Rows from block 3 of a small image flow-matching model, named by matrix and row number. Rows with one number belong to one neuron. Each number is 128 + 32 x the weight over its row's rms, rounded and kept within 0 to 255. All counts start at 0.
Before each neuron's rows are labels from the 100 images, of 14848 (inputs lightly noised), where the neuron reaches its highest value: "responds to" is what is common among them. Only what is clearly more common there than usual is listed. The data: microscope photos of single blood and bone marrow cells.
# fc1: MLP up (model.blocks.3.mlp.fc1.weight, 960x320), inputs 160-319
# fc2: MLP down (model.blocks.3.mlp.fc2.weight, 320x960, transposed), outputs 160-319

responds to: cell type: lymphocyte
fc1.705 [153 138 163 122 104 138 138 167 120 185  84 147 130 128  82  80 185 152 133  69  70 155 141 169 127 184 110 178 133  65  85 117 119  63 143  86 120  93 114  96 138 111 177 135 127  98 167  86  89 117 141 147 117  66 123  59 114 150 144  95 139 142  94 104 130 153 104 166 132  98 121 116 149 101 110 101 168 100 141 139 137 127 162 158  82 120 106 158  79  99 152 117  89  89 170  86 143 133  97  92 136  88  91 188 131 137 142 119 120 111  50 157  83 157  71 200 192 149 121  90 153  72 108 131 150 138 102  25 181 138 108 129  77 135 118 115 152 118 114 128 114 156 102 109 132  79 159 116 153 134 103 202 118  94 135 124 120 132 144  64]
fc2.705 [111 123 110 150 105 126 119  98 198 116  69 150  91 124 129 110  96 146 173 121 167  93 111  65  92  33 127 193 153 115 139  65 126 147 174 163 174 193 132 100 140 134  80 140 161  73 136 128 134 150 112 112  99 124 123  92 122 115 137 126  98 136 145 174 127 116 135 163  35 104  67 135 151 120 114  96 129 143 119 134 160 127  86 136  72 105  92  73 139  65 100 151 131  84 155 146  59 158 133 149 126 161 145 124 138 108 134 146 103 118 181  95 103  82 167 188 168 112 130 108 142 142 110 110 163 149 116 146 145 126 102 213 125 124 120 121 242 132  71 127 145 109 112 100  65  88  95 124 121 138 185  47 137 170 139 115 121 128 137  13]

responds to: cell type: lymphocyte
fc1.724 [ 85 120 179 140  56 126  83 112  91 101 146 136 143  64 109 157 129 137 120  84 113 165 128 159 168 139 132 125 163 155 198 129  28 164 123  97 169 155 120 132  92  87 214  43 118 117 137 153  77 171 126 116 120 166 157 186  99 148 150 126 106 114 172 132 158 135 147 131 134 160 143 134 153 118 140 124  92 136  20 137 125 116 100 155 137 109  93 120 132  76 106  78 166 135 124 122 145  81 162 150 106 112 163 177  63 145  79 132 154 154 131 149 109 211 117 112  95 117 135 115 136 125 168 122 153 101 121 142 127 173  65 129 184 148 152 138 107 185 201 141  99 203 131 143 128 170 124 229 150 154 178 143 134 145 103 173 109 141 128 121]
fc2.724 [145 190 146 150  46 114 128 145 118 174 165 106 101 117 141 133 133 123 113  78 161 138 114  81 169 198  89 127  92 101  68 120 205 168 165 125 137 109 116 110  90  88  59  25 131 130  79 141 142  81 119 127 106  96  57 140  66 146 116 161 120  90 139 143 158  96  89  75 142 113 144 148 132 113 114 114 133 125 154 151 173 118 145 175  98  51 123 150 112  54 102 146 127 144 153  99 113 108 122 129  84  95  86 113  58  96 107 200 157 150 173  91 157  79 193 164  36 158 193 134 204 152 144 124 151 139 154 154 173 111 104  76 136 176 137  87  77  91 155 167 133  97 130 167 174 150 132  91 113  72 111  91  87 131 158 144 163 157 106 130]

responds to: smear: peripheral blood
fc1.229 [135 111 144 124 117  88  97  87 125 116 194 176  94 101 124 137 102 139 150 192 139  70 167 127 169 122  99 116 119 115 122 181 182 167  68 148 161 112  80 140 184 140  83 110  98 119 144  90 100 153 140 124 194 168 131 140 128 136 112 136 127 134 130  95  65  99 117 130 163  58 141 175 144 148 141 113 166 149 156 139  70 153 122 170 123 156 199 134 129 137 109 163 152  79 178 165 141 142 188 158 126  96  95 135 125  99 151 128 132 139 150 126 127 172 111 106 104 158  82 121 170 129  96 118 122 124 100  97 129 129 139  87 163 173 181 148  98 178 129 123 182 143 129  91 159 114 111  97 146 104 141 158 125  79 104 174  78 112 125 185]
fc2.229 [172  94 122 158  86 194 154 142 130 169 164 135 183 188 204 124 129 119  78  79 152 152 116 115 126 141 138  75 131 136 104 188 186 134 167 158 101 109 147 193 159 105  59 134 135 158  79 151  87 152 127 125 108  82 146 168 141 114 132 128 134 143 131 149  75  91 105 124 130 101 139 147  82 139 152 128 143 107 119 135 140 110 137 175 117 169  67 137  94 134 155 107  86 153 147 120 110 131 178 134 158 110 175 118 151 135  89 148 122 111 228 109 108 144 146 131  82 153  80  88 132 106 130 112 121 161 173 141 145 124 144 174 139 157 100 156 143 104 150 164 140 105  86 120 155 152 135 109 114 143 180 114 145 120  96 193  28 127 132  76]

responds to: cell type: lymphocyte
fc1.0 [ 17 128  91 124 149 167  86  91 102 122 122 164  66 123 188 118 137 123  26  80 135 159  71  89 129 130 107  52 172 151 127  99 115 144  99 135 133 131 140 202 120 143 159 140 158 111  93 132 150 134 120 162  81 164 123 240 114 137 109 135 113 175 150  97 173 114 142 143 126 179 105 116 148 162 107 132  90 148 110 108 170  65 105 134 139 106  66 138  86 125 172  78 123 142  80 158 138 107 153 191 152 117 150 104 197 126 109 128 137 106 136 148 158 133 130 108 168  86 166 141 106 135 133 143 126 144 140 124 139 177  87 129 148 184 125 109 128 146 131 166  48  89 117 151 110 115 142  98 135 109 152 163 117 101 123 132 130 111 131 125]
fc2.0 [201 127 237 206  61 112 132 168 104 151 132 162 155 129 110 126 170  91  54 117 165 122 115 165 141 131 121  72 156 139  98 109 175 157 160 123 175 134  92 168 133 141  50 104 177 151 129 157 159 152 139 184 164  97 165 171 126 135 101 113 158  90 106 101 128 120 153 113 137 122 130  89 142 183 137 147 115 136 155 108 157 131 167 149 138 152 109 139 129  79 126 123 129 161 162 118 149  92 133 143 147 117 155  94 175 172 115 136 136 139 109  92 179 128 135 113 136 102  90 102 143  35 153 116 114 126  96 171 139  89 104 123 123 153 121  98 156  80 113 178  70 132 120 165 113 113 127 134 108 159 154 140 106 178 128 123 159 103 168 153]

responds to: smear: peripheral blood; cell type: segmented neutrophil
fc1.250 [143 107 159 111 193  39 102 127 126 148 152 153  69  83 137 167 126 118  86 122 157 132 154 111 124 133 112 150 135 125 179 137 128  89  60  87 194 147 102 155 115 128 184 138 131  66 127 163 177  93 101 109 149 169 132 149 102 147 108 158 120  92 117 110  79 151 135 157 131 118 143 170 106 100 142 132 144 158 115 131 147  67 175 156 175 144 137 123 149 138 132 146 153  85  83  97 149 151  86 121 121 100 131 152 117 155 133 165 133 142 119 133  99 153  86 142  91 158 153 119 127 133 140 127 123  30 139 124  84 147 208  75 131 139 166 129 121 149 178  86 111 210 141 113 141 119  85 162 113 109 136 191 139 155  80 111 125 153 126 154]
fc2.250 [186 133 109 134  80 166 188  97 163  98 128  90 134 117 235 128 105 145 170 127  79 121 131 127 119 132 107  90 117 106 160  82 123 135 171  98  89 111 168  95 163 123 141  71  93 148 112  70 170 106 144 118 109 128 121  91 167 195 167 154 106 157 128 124 146 135  98 175 116 111  99 207 132 151 181 120 119 124 104 137 177 176 118 138  93 185 131 137 105 115 222 108 112  77  99  92  80 158 132 102 145 127 120 151 114 124 104  82 121 121 173 137  87 137 149  93  92  99 209  87 158 124 118 120 112 110 146 119 110 100 197 141 139 148 142 117  97  87 141 140 105 173 114 109 120 165  39 163 156 121  65  87 115 133  82 188  92 124  87  73]

responds to: cell type: segmented neutrophil; smear: peripheral blood
fc1.610 [152 131 202  96  29 119 161 135 105 135  79 131 181 103 179 158 135 135 131 145 119 143 133 152  98 101 121 155 109 107 123 137 171  83 144 168 173 135 123 244 175 104 176 162 132 108 130 182 163 148 168 120 149 144 136 153 137 212 209 145 142 114 130 122  69  54  86 116 150 116 148 142 140 133 108 134 171 120  72 131 124 137 148 127 122 142 126 135 145 137 136 139 123 124 114 115  95 121 132 126  91 147 163 105 130 151 107 113 150 113 109 108 129 102 168 150 116 156 159  77  91 114  79  95 120 112 189 132 101  71  30 116 120  88 139 172 138 138 147  86  75  97 142 160 128 171 114  19 126 126 122 145 158 146  99 108 119 124 153 187]
fc2.610 [152 112  58 156 137  95  85  54 134 120 119 123  53 154 171  99 140 149 109 157 176 122 147  75 173 137 109 128  85 116 135 140 110 108 109  56 107  95 118 189 153 117  81  83 125  98 103 139  79 149  98 157 107 146 109 136  58  80  78 102 115 154 163 136 112 100 107 128 160 153 131 123  90 114 150 120 164 138 164 100 169 124 126 141 163 132  76 147 126 166  80 130 117 169  93 166  90 145 106 117  59 147  83 148 164 188 135 166 133  96 154  67 133 216 128 117 123 167 138 177 114 102 123 131  53 116 107 135 175 117 102 108 201 109 139 153 111 173 129 112  38 169  86 146 121 115  98 116 125 120 124 119  95 107 128 158 156  85 152 154]

responds to: cell type: segmented neutrophil
fc1.317 [129  93  59 154 157 120 126  79 123 163 120 137  98 135 119  88 135  90  81 177 189 134  79  75 164 171 104 109 166 175 141 120 220 114 128 139 141 148 108 179 143 129 134 162 110 104 144 109 142  77 109  86 134 143 117 163 146  83 119 149  48 134 175 123 132 156 184  62 109 109 159 108 125 103 112 122  90 166 101 130  92  97 119  77 157 103 121  83  14 118 124 134 140 130 111 166 150  93  74 159 125 110 175 130 156 126 116 114 129 104 118  69 138 113 118 114  85 154 112 153 121  92 154 161  69 113 169 101 138 134 107  97 160 117 140 147 115 133 133 159 123 113 136 115 100  31 122 191  92 135 101 162  89  91 153 133 164  83 119 134]
fc2.317 [ 80 115 148 112  90  91 121 106 160 136 130 104  90 167  72 141 151  74 172 151 114  98  99 150 106 152 159 145 136 112 124 139 181 154 132 133  91 114 123 122 112 144 216 169 143 136 134 145 235  96 143 145 119 134 107 137 148  91 137 104 142 152 130 115 141 118 137 122  78  98 164 126 150  87 124 116 104 108  87 122 141 102 144 117 148 127 132 122 120 134 194 143 147 152 115 139 139 140 142 123  48  80  85 146 120 121 157 153 116 160 118 109 106  46  90 147 178 126  98 141 154 155 152 152  84  92 136 108 126 127 210 148 140 122 103 142 116 136 137 150 135 115 143 148 147 181  66 245 146 150 116 156 124 140 119  89  60 109 114 130]

responds to: cell type: segmented neutrophil
fc1.752 [132  95 151 159 207  87 130 145 114 184 183 140 128  94 150 119  81 113 122  98 120 150 105  99 121  73  85 129  90 105 147 162 168 111 128  90 168 140 141 179 104 107 153 163  81 141 146 102 185 125  61 113 116 107 166 134 123 149 137 116  98  89 165 126 137 195 139 102 134 110 176 200 165 103  74 102 126 132 105  93 158  83 151 118 183 130 142 100 125 156 175 150 170 121  68 174 117 151  32 118  93  95 138 131 124 181 137 141 178 142 113  83 104 193 120 132 104 151 106  86 141 130 170 139 124 110 148 137 101 146 123 125 145 150 164 154 103 146 173  98  83 172 143  47 147 103 106 105 134 144 165 121 101  96  99 133 126 110  98 178]
fc2.752 [173 138 145 180 139 136 167 105 148  82 108 136  79 155 173 166  58 144 182 132 157 117 179 156 104 109 186  96 116 145 157 155 180 159 144 101 139 110 181 153 159 174 161 122 144 201 128 127 162 168  95 140  84 177 113 126 143 119 150 158  77 129  89 123 144 159 136 165 186 161 128 224 132 139  99 122 180 187 144 135 128 174 136 118 153 155  67 182  89  76 162  71  78 120 122 123 124 186  55 102 110 132 135  92 153 118 123 133 154 127 145 123 113  83 161 110 112  94 123  69 171 132 123 123 190 159 171 124 138 111 173 154 107 138 155  88 184  91 107 161 142 143 114  74 133 165 125  80 129 170  81 127 137 127 119 180 122 118 155 118]

responds to: cell type: segmented neutrophil; smear: peripheral blood
fc1.127 [ 68 113 114  72  49 150 158 145 123 124 132 131 141 107 193 197 117 123  41 183  75 163 120 140 156 127 120  83 177 176 157 140 101 105 119 164 137 104 121 107 146 202 153 123  85  90 124 163 163 139  96 112  91 108 166 126 111 145 150 181 121  56 104  99 128 119  77 139 144 148 142 101  79 145 132 121 118  99 106 139 174 129  86 185 127 129 148 129 167 148 125 115 163 144 138 112 147 173 116 162  88 173 118 146  87  22  81 122 114 143  95 145  95 146 145 131  93  97  58 104 142 102 157 145 138 164 188 156 213 130 182 115 142  65 101 134 153 110 103 128 121 107 116 134 114  84 139 165 133 120  93 196 153 127 132  97 166  99 146 124]
fc2.127 [120 149 143  91  99 157  95 133  87 106 108 160 124 124 155 110 131 168  82 200 191 152 130 110 129 178  93 146 158 135 133 131  85  89 161 167 120 154  47  81 104  63 105  93 138 126 100 114  66 176 143 132 137 129  92 146 113  98 116 131 123 103  86 145  78 165 164 121 148 193 158 109 142 156  92 160 150 118 127 159 151 131 200  92  94 104 146 161 148  94 102 118  92 131 129 102 113 120 136 159  95 103 146 154 101 201 124  99 121 159  95  78 131 171 122 149  89 110 146 125 195 189  81 135 134 113  97 125  73 179 171  48 148 154  88 119 155 142 143  87 140 151  91 157 131  75 155  97  95 110 176  54  70 128 136 106 100 134 114 117]

responds to: cell type: lymphocyte
fc1.292 [ 42 158  59 181  69 122 109 130 139 125 106 152 107  70 166  99 162 113  88 123 123 133 115 132 172 160 108  81 248 173 104 102 104 149  90 140 100 106 106 112 105 135  92  96 175 129 124 142 104 133 123 159 148 145 108 184 103 133 138 135  94 179 163 115 177 149 161 104 123 162  94 110  84 194  88 177  90 118 112 159 125  81 110 134 113 119 105 123  87  72 135 122 126 134 160 186 160 104 132 149 205 111  23 100  60 119 124 138 152 150 130 198 144  86 129 117 146  97 104 183 132 100 107 128 164 138 131 158 187 146  86 145 117 127 114 143 155 147 103 164 147  86 119 150 110 181 112 132 144 125 117 152 137 106 154 130  85 131 109 110]
fc2.292 [173  98 201 173 108 116 159  80 157 177 130 138 149 111 177 132 170 113 141 152 110 133 102 107 132 149 140 143 141 120 124 116 165 181 149 111 137 146 149 119 129 115 122  48 142 117 176 104 116 113 153 179 171 182 121 138 135 137 136 125 123 153  97 151 159 173  79  96 146 155 106 153 108 176 165 119 132 157 207 129 167 191 101 149 111 118 135 110 155 121 144 112 121  79 128 183 150 115 113 129 138 149 156  93 114 136 144  71 150 135 161  43 138 161 118 104 127  81 126 162 153  87 112 124 121 154 154 111 117 110  94 116 107 114 112 100 144 103 143 185 145 162 112 103 122 191 121 113 135 102 112 145  64 114 153  83 142 117  86 178]

responds to: smear: peripheral blood
fc1.109 [125 143 136 133 107 109 151 125 117 116 147 117 147 130 121 120 134 118 101 103  98 155 111 135 117 146 161 123 204 164 146 117 113  82  99 171 168 178 129 120 138  89 131 128 158  77 163 138 170 113 142 117  88 125 168 108 165 135 200 146 137 107 130  84 143 126 129 114 134  72 118 148  47 172 147 139 126 132 145 149  84 139 179 128 130  56  77 114  85 114 114 150 106  55 127  69  73  82 179  68 163 180 157  82 117 161  62 123 190 170 149 105 120 123 164 145  73 178 117 151 139  98 110 119 141 172 143  95 111 158 139  98 135 119  74 142 165 107 141 152 162 176 136 194 115 118 171 123 148 137 198 164 133 173  89 169 109 124  97 167]
fc2.109 [124  94 165 142 135 138  81 174  98 116 177 138 102 163 160  90 149 132  97  94 124  97 158 152 105 143 100 117 163 130 107 123  66 121 141 160 112  74 152 152 126 193  98 146 143  57  72 110 127 136 136 152 125 143 131 105  95  51  77 147 131 150 112 154 159 144  97 133 110 115 109 148 177 146 112 169  91  98 182 155 105 122 113 117  94  51 144 104 125 125  95 130 141  98 148 159 203 162 193  73  63  87 140 133 141 130 120 153 161  73 151  88 139  92 192 146  89 147 119 141 128 118 109 121 170 154 121 141 151 101 137 153 149 122 154 144 113 178 131 128 138 100 183 177 134 131 137 216 134 148  95  93 101 168 118 160 118 112 183 102]

responds to: cell type: segmented neutrophil; smear: peripheral blood
fc1.733 [155  94 122 135  86  96  88 176 141 111 192 101 183  96  79 154 114 113 126  84 110 127 142 135 154 110 144  74 128 145 109 151 120 148 164  89  75 146 114 138 121 157 124 164 151 116 119 133 229 162 100  75 101 132 123 154  87 182 183  63 104 131 153  94  94 128 130  94 165 152 197 106 129 143  84 162 141 144  90 103 103 133 119 108 153 129  88 150 155 153  65 123 152 134 125  83 127 129 122 109 105 108 157 122 205 111 123 140 159 101 115 160 102 124 135 102  89 140 137 127 122 108 138 180  88 153 142 133 183 121 133 139 161 138 120 188 127 129 100 128 151  55 143 126 102 102 199 159 147 136 166 122  92 120 121 156 109 113 164 166]
fc2.733 [112 157 145 136 111 142 102 111 149 161 179 152  73 117  77 140 136 112 120 129 175 142 155 153 100 145 101 122 108 105 113  54 156 152  80 153 204 160 146 124  69 140 171 132 160  89 150 124 203  76 131  92 118 191 143 113 128 100 177 133 129 133 112 159 105 117 129  87 126 136  94 132 105 140 132 120  97 132  80 212 153 103 159 141 155 147  96 173 143 127  81 155 144 154  81 191 122  95 168 143 125 118 103 117 155 132  70 142  97 155 168 184 107 105 138 135 161 155 120 162 150 149 119 139 146 105 178 101 133 190 164 115 126 150 134 145  62 105 132 126 144 129  88 155 181  97 162 122 118 106 146 157 110 148 164 160 149 155  93 137]

responds to: smear: peripheral blood
fc1.490 [ 94 104 231  94 135 102  85  32 107 145 182 141  33 135 176 133 160 139 100 175 190  95  59  69 145 155  94 130 101 126  94 182 175 122  64 144 200  98  98 165 152  91 111 149 112 106 171 113 142 129 127 129 171 149 172 145 172 166 102 154  91 143 150 154 146 115 119 124 130 138 153  93  87 171 148 167 119 140 129 176  85 154 121 124 159 163 170 104 113 171 142 141 131 109 148 175 143 117 119 120 119 138 145 163 178 107 114  47 124 128 131 102  70  93 105 139 103 157  95 114 114 131 158 112 127  81 120 102  87 109 139 129 121  73 157 105 116 132 109 132 180 133 144 142 178 130 106  54 126  87 134 114 142 130 103 155  91 133 165  98]
fc2.490 [ 99 117 214 130 139  91  91 156 178 115 110 129 173 144  87 122 156 119 124 131 168 144 137  87 131 164 128 135 154 118 102 144 162 153 152 136  77 124 122 141 120 136 103 132 148 126  48 172  66 137 105 107  71 118  79 111  28 100  86 119 128 176 123  92 162 138 105 104 137 147 153 132 125 134 142 164 155 154 125 169 114 173 129 125 115 121 138 134 149 156 194 126 115 140  89 100 123 152 129 137 147 127 173 131  74 128 128 120 165 108 183 157 167 190  97 104 137  56  53 138 108 110 120 111 128  87 150 192 145 125 164  89 124  72 128  98 147 102 148 173 167 146 161 116 117  38  97  44 120 106  94 131 140 125 111 127 115 138 106 139]

responds to: smear: peripheral blood
fc1.413 [124 125  96  98 109  87  56 140 111 164 107 176 105 130 143 174 138 132  83  97 101  61 144 148  91 163 107 126  52  58 147 130 113 165 140 102 111 113 107 114 118  96 153 181 149  79 114 116 117  82 190 172  86 143 116 148 139  83 216 165 104 106 135 210  47 125  90 150 139 103 104 153 137 168  97 110 106 140 113 138 118 103 115 192 123 148 115 101 101 134  74 180 147 207 133  97 111 134  99 106 104  97 116 121 116 119 166 104 151 177  98 139  67 146 112  45  90 112 161 147 162 108 128 151 146 102  81 116  81 170 100  70  95 147 134 144 124  43 201 175 149 143 115 181 107  92 125 100 141 126 145 131  97 104 134 155 146 165 144 141]
fc2.413 [148 136 136 150 138 108 103 178 113 138 139 119 123  85 133 114 147 153 173 161 115 176 111 125 152 128 136 167 155 123 144 118 133 186 120 130 162 161 126 132 178 180 115 130 124 111 179 112 127  85 174 164 164 165 185 147 110 214  62  74 148  96 153 127 177 116 125  86 115  99 131 124 131  88 166 117 178 140 155 124  76 163 177 164  87 104  81  96 149 101 138 122 212  97  96 172 150 127 134 110  85 150 148 161 113  62 140 138  92 119 179  99 214 115  68 113 146 173 109 152 163 139 122 158 180 114  92 160 187 146 126 134 111 179 156  85  94  68 138 163 173 136 170  99  69 117 140 125 110 127  94 151 181 108 177  90 118 127 106 159]

responds to: cell type: segmented neutrophil
fc1.267 [ 96 133 115 160 146 116 161 109 118 117 137 155 147 156 100 168 142 128  95  80  50  69 126 155 129 160 133  58 173 159 156 188 113 116 160 131 125 154 105 116 105 139 143 120 139  98 134 154 118 141  85  95  66 122 106 130 128 211 141 115  97 146 163 146 135 140 142 141 180 105 153 123 173 167  70 128 108 106  87 136 144 148  91 163 147 169 113 104 171 126 107 159 159 167 173 126 101 127 118 168  96  45  92 198 118  96 108 162 121 195  80 130 111 170 146  96 101  94 131 142 155 159 172 129 123 106 148 126  95 151 129  99 195 126 130 179 161 153 118 155 174  99 110  93 119 124 137 142 199 179 175 122  77  96  85 162 134 139 134 113]
fc2.267 [126  87 125 151 128 139 149 125 128 113 144 138 151 141 121  86 147 131 111 170 234 184 109 108 107 161 117  92 142 136 108 188 134 119 113 157 145 122 169 133 138  92 101 128 143  99 108 150 124 135 139 125  43 160 157 120 106  83  97 103 133 142 131 118 138 111 162 119 119 113 146 157 109 157  90 116  99 158 153 145 121 114 104 191 131 208  99 104 123 109 146 105  93 163 162 140 130 119 104 104 105 154 112 150 144 141 138 154 146  44  82 125 147  98 161 136  71  35 132 141 183  76 117  96 156 119 144 137 167 127 134 138 141  78 140 165 122 119 143 124 158 144 104  86 175 125 146 143  97 154 111 110 172 111 128 141 129 148 152 152]

responds to: cell type: erythroblast
fc1.685 [110 116 118 135 183 146 119 103 147 105 122 103  94 141 132 114 165 112  85 145 162 164  38 126 145 151 108 102 127 166 139 152 100 145 112 146 137 146 101 240 226 138  93 116 108  98  99  92 104 107 126  84 141 159 122 158 117 157 104 142  63 164 185 116 154 175 135  65  96 131 180  55  95 126 147 149 110 162 141 128 103 133 112  74 110 135 126 107  73 112  72  93 162 137  96 146 143 149  73 163 107 145 182 175 152 114 134  99 144 140 137 117 136  95 141  74 171 158 165 136 109 119 154 166  64  96 164 133  65 127 123 131 143 100 127 137 110 162  80 133 152 130 166 117 122  85 143  10 104 126 139  84 114  75 100 156 160 132 149 152]
fc2.685 [125 138 104 151 150  86  95 160 113 168 176 145 108 107 101 131 126 105 114 119 153 118 141 122 140 115 122 128 209 122 142 171 181 139 151 143 145 108 128 131 132 120 213 120 121 113 146 164 149 111 195 132 146 129 101 157 100 122 147 164 157 129  91 114 130 151  65 149  73 141 123  90 131 120 123 167 110 146 106 108  84 126 173  77 122 138 114  96 142 151 219 124 109  89 114 152 147 161  77 174  98 146 109 178 175 124  99  81 157 138  72 115 127 181  63 123 199  84 139 197 135 210  95 122  97  76 118 135 130 121  64  99 180 115 132 136 100  96 155 171 141 122 110  75  68 155 110 130 131 151 113 145 135 135 115 172 159  88 152 108]

responds to: cell type: lymphocyte
fc1.630 [136 122 107 118 160 133  94 122 111 173  91 149 152 128 197 128 149 149 145 122 127 148 138 175 169 109 132 160 135 151 105 124 173 114 169 111 148 134 124 101 159 106 172 151 142  91 119 151 156 138 130 159 115 146 150 192  42 162 133 146 127 137 144  98 110 130 136 100 133 140 100 153 177 141  55 153 123 110  85 136 157 116 145 147 150  86  98 116 129 122 159 143 139 103 121 152 114 166  83 136 185  95  50 133 158 131 107 157 139  69 101 170 144  90 166 128  87 115 123 170 127  60 146  97 198 151 127 158 111 151 160 128 103 151 131  98 134 105  64  98 164 109 153 113 132 135  95  85 136 130  81 111 101 151 152  83 187 135 144 147]
fc2.630 [102 156 140 143 152 145 100 142 167 120 107 134  88  99 203 108 146 108 135 116 151 127 101  49 106  98 122 135  80 165 140  88 112  96 106 116 148 114 119 145  75 123 105 143 111  95 172 116 137 124 134  80 163 115 163 135 143 110 122 104 104  92  91 127 152 124 116 137 135 154  99 147  95 118 101 120 109 196 177 149 159 101 138 129 118 117 143  70 169  79 111  97 113 112 142 120  20 174 135 125 101 144 185 111 177 131 167 129 158 155 145 128  67 159 139 114  73 141  82  86 122 174 107 117 143 126  88 121  98 165 108 173 131 120 138 178 131 114 119 123 181 123  96 150 128 116 201  94 113 126  93 196 139 157 151 180 103 119  64 179]

responds to: cell type: lymphocyte; smear: peripheral blood
fc1.38 [105 120  47 150 155 128 120 158 140 127 132 135 154 147 238 131 134 128 135 144 226 113 178 115 134 131 145  95 145 177 163 148  79 147 107 129 138 127 125 174 128 154 100  95 118 129 127 153 138  92 123  59 123 108 116 143 129 111 108 129  99 110 151 157 139 162  93 113 122  95 175 100 144 155 133 132 144 147 158 126 162 181 114 126 135 108 129 106 154 133  78 152 140 131 116 127 145 195 105 188 107 117 217  92 116 111  81 161 126 144 100 183 120 108 113 104 167 133 100 178 170  62 167 153 102 127 152 166 106 124  89 116 142 140 123 124 143 135 135 112 136  98 130 111 119 210 108 220 121 112 129  84 132 117 123 104  75 123 146 152]
fc2.38 [112 124 194 151 147 136 155 106 152 135 163 104  98 186 221 107 132  98 136 127  44 135  69 160 174 131 103 109 151 104 134 144 153 115 158 127 121 111 140 156  88 118 130  40 112 137 118 118  90 116 135  62 112 119 134 121 137 142 129 126 112 126 117 115 124 106 132 146  99 146 110 126 143 173 140 140 120 119  70 148 149  67 167 145 101 142 132 123 151 132 237 137 130 126 122 122  97 185 129 142  73 136   0 114  97 112  90  81 139 119 137  26 119 169 117 116 165 116 141 155 149 188 124 105  56 132 134  93 133 135 119 148 129 128 101 134 134 125  91 112 139 132 116 106 114 186 166  70 130 134 138 154 123 140 140 151 219  93 116 112]

responds to: cell type: segmented neutrophil
fc1.196 [109 116 185  88 183 138  58  79  89 184 162  84 100 179  92  88  79 118 109 151 100 124 116 101 151 129 147  65 121 153  85 140 152 126 142 123 177 102 135 142 134 133 110 127  88 171 131 116 160 102  99 101 153 148  69 148 198 141 126 160 108 124 139 159 167 152  92  74 142 139 147 126 116 159 164 154 162 156  80  70  75 116 167 120 143  71 143 138 129  88   0 164 120 121 163 163 127  47 145 185 118 155 148 111 222 122 129 100 125 143 133 111  69 165 174  97 115 141 171 166 122 127 121 172 100 137 138 136 157 143  98 105 108 152 141 142 131 119 128 121  99 119 184 161  95  74 170 130 171 134 122 136 128 150 131 177  99 129 150 173]
fc2.196 [ 76 158 105 127 148 147 120 158 139 164  77 167  89 154  78 121 106 152 187 169 171 138 189 193 109  71 125 156 146 149 118 147  87  91 159 137 127 180 122 120  93  95 124  71 193 142 165 139 147 133 140 146 111 178 127 151 130  55 133 120 112 151  99 158 156  78 212 133 142 117 154  86 153 107  81 108  84 129 146  83 146 116  78  99 126 146 125 116 113  75 160 158 144  85 179 107 132  35 121 111 112 119  64 105 201  94 106  94 129 111 155 167 143 107 112 150 122  69 106  98 134 130 143  75 117 145 123 137 138 138  84 125 137 119 146 107  97 124 163 135  92 131 145 144 158 165 173 114 115  70 173 138 160 101  76  89 179 108 116 150]

responds to: smear: peripheral blood; cell type: segmented neutrophil
fc1.674 [ 52 135 121 113  41 163 112 147  94 110 147 150 107 114 106  86  80 147 113 156 133  88  85  43 108 125 110  90 158 110 118 143 165  88 114 134 207 129  95 110 137 153 141 169 121 109 139 120 169 137 157  99 201 142 168 179 132 152 106 137 139 104 133 138 100  73  87 130 122  75 171 131 126 130 129 153 134 147  86 133 140 152 141 100 132 139 137 153  99 160 219 110  99 144 101 160 135  93 104 172 144 124 183 133 255 158  87  97 141 141 129  45 145 164 169 103 128 134 123 138 134  98 119 147  81 128 170 151 115 146 155 112 188  97 142 138 132 174 146 121 119 166 178 141 177 148 129 128 161 110 145 149 155 129 110 109 107 169 156  95]
fc2.674 [132 101 132 114   3 199 161 112 123 131 140 119 115 114  25  98 120 193 135 100 104 123 171 123 135 125 166 110 128 131 103 139 112 106 180 175 118 150  96 165 156 115 130 135 163 119  93 148 182 142 143  97 102 125  69 167  66 138 103 116 119 184 168 103 146 148 141 182 166 174 148 103 135 110  95 129 107 115 145 156 159 164 152  96 120 152 182 137  68 129  62 136 146 139  89 114 103  56 128 158 175 119 146 148 176 176  90 130 156 122 176 202  95 103 104  75  89  85 124 135 123 120 138 121  28  85 119 139 167 125 153 114 166 104 127 154 114  81 135 122  87 125 150 123 117 151  65 126 172 119  95 129 123 137 132 114 148 121 131 170]

responds to: smear: peripheral blood; cell type: myeloblast
fc1.757 [164 157 151  98  36 167 138 149 124 117 117 112 160 101  89 152 135 133 135 101 105  94 149 143 102 106 117 102 112 131 134 138  75 163 127 199 135 126 146 119  90 128  69  76 108 132 150 159 133 139 187 108 130 129  80 122 174  66 133 128 184 111 162 111  98  99  60 128 138 127 119 154 111 139 105  86 124 120 138 130 134 178 117  80 129  60 147 126 115 120 136 148 100 164 169 170  74 168 165 138 161 140  80 102 109 197  89  98  90 137 116 146 190 147 151 119 100 159 179  77 169 112  83 155 116 113 139 149  87 143 153 122  55 216 173 187 122 139 158  95 182  92 143 147 106 165 140 148 168 139 160 128 131 164 166 129 133 141 116 179]
fc2.757 [171 164 119 115  77 176 140  78 112 108 130 144 116 126 129 147  82 130 142 124 144 114 145 136  77 104 149 126 108 100 151 119 170  75 149  25 113  59  83 155 117 149 143  69 171 146 109 145 118 118 100  83 128 125 122 131 139 172 101 160 116 100 209 127 116 132 197 134 165  42 126 173 131 150 164 132 140 159 125 106 131  82  64 181 132 170 135 152 137 162 116 120 162 136 157 137  66 165 130 177 127 163 100  92  96  79 115 117 185  81 145 117 127 120 162 109 117 162  88  56 110 134 159 140  95 114  64 124 131  98 137 164 203 178 105 102 113 134 107 171 140 147  84 189 186 136 152 105 162 160 130  66 133 127 108 130  93 150 112 160]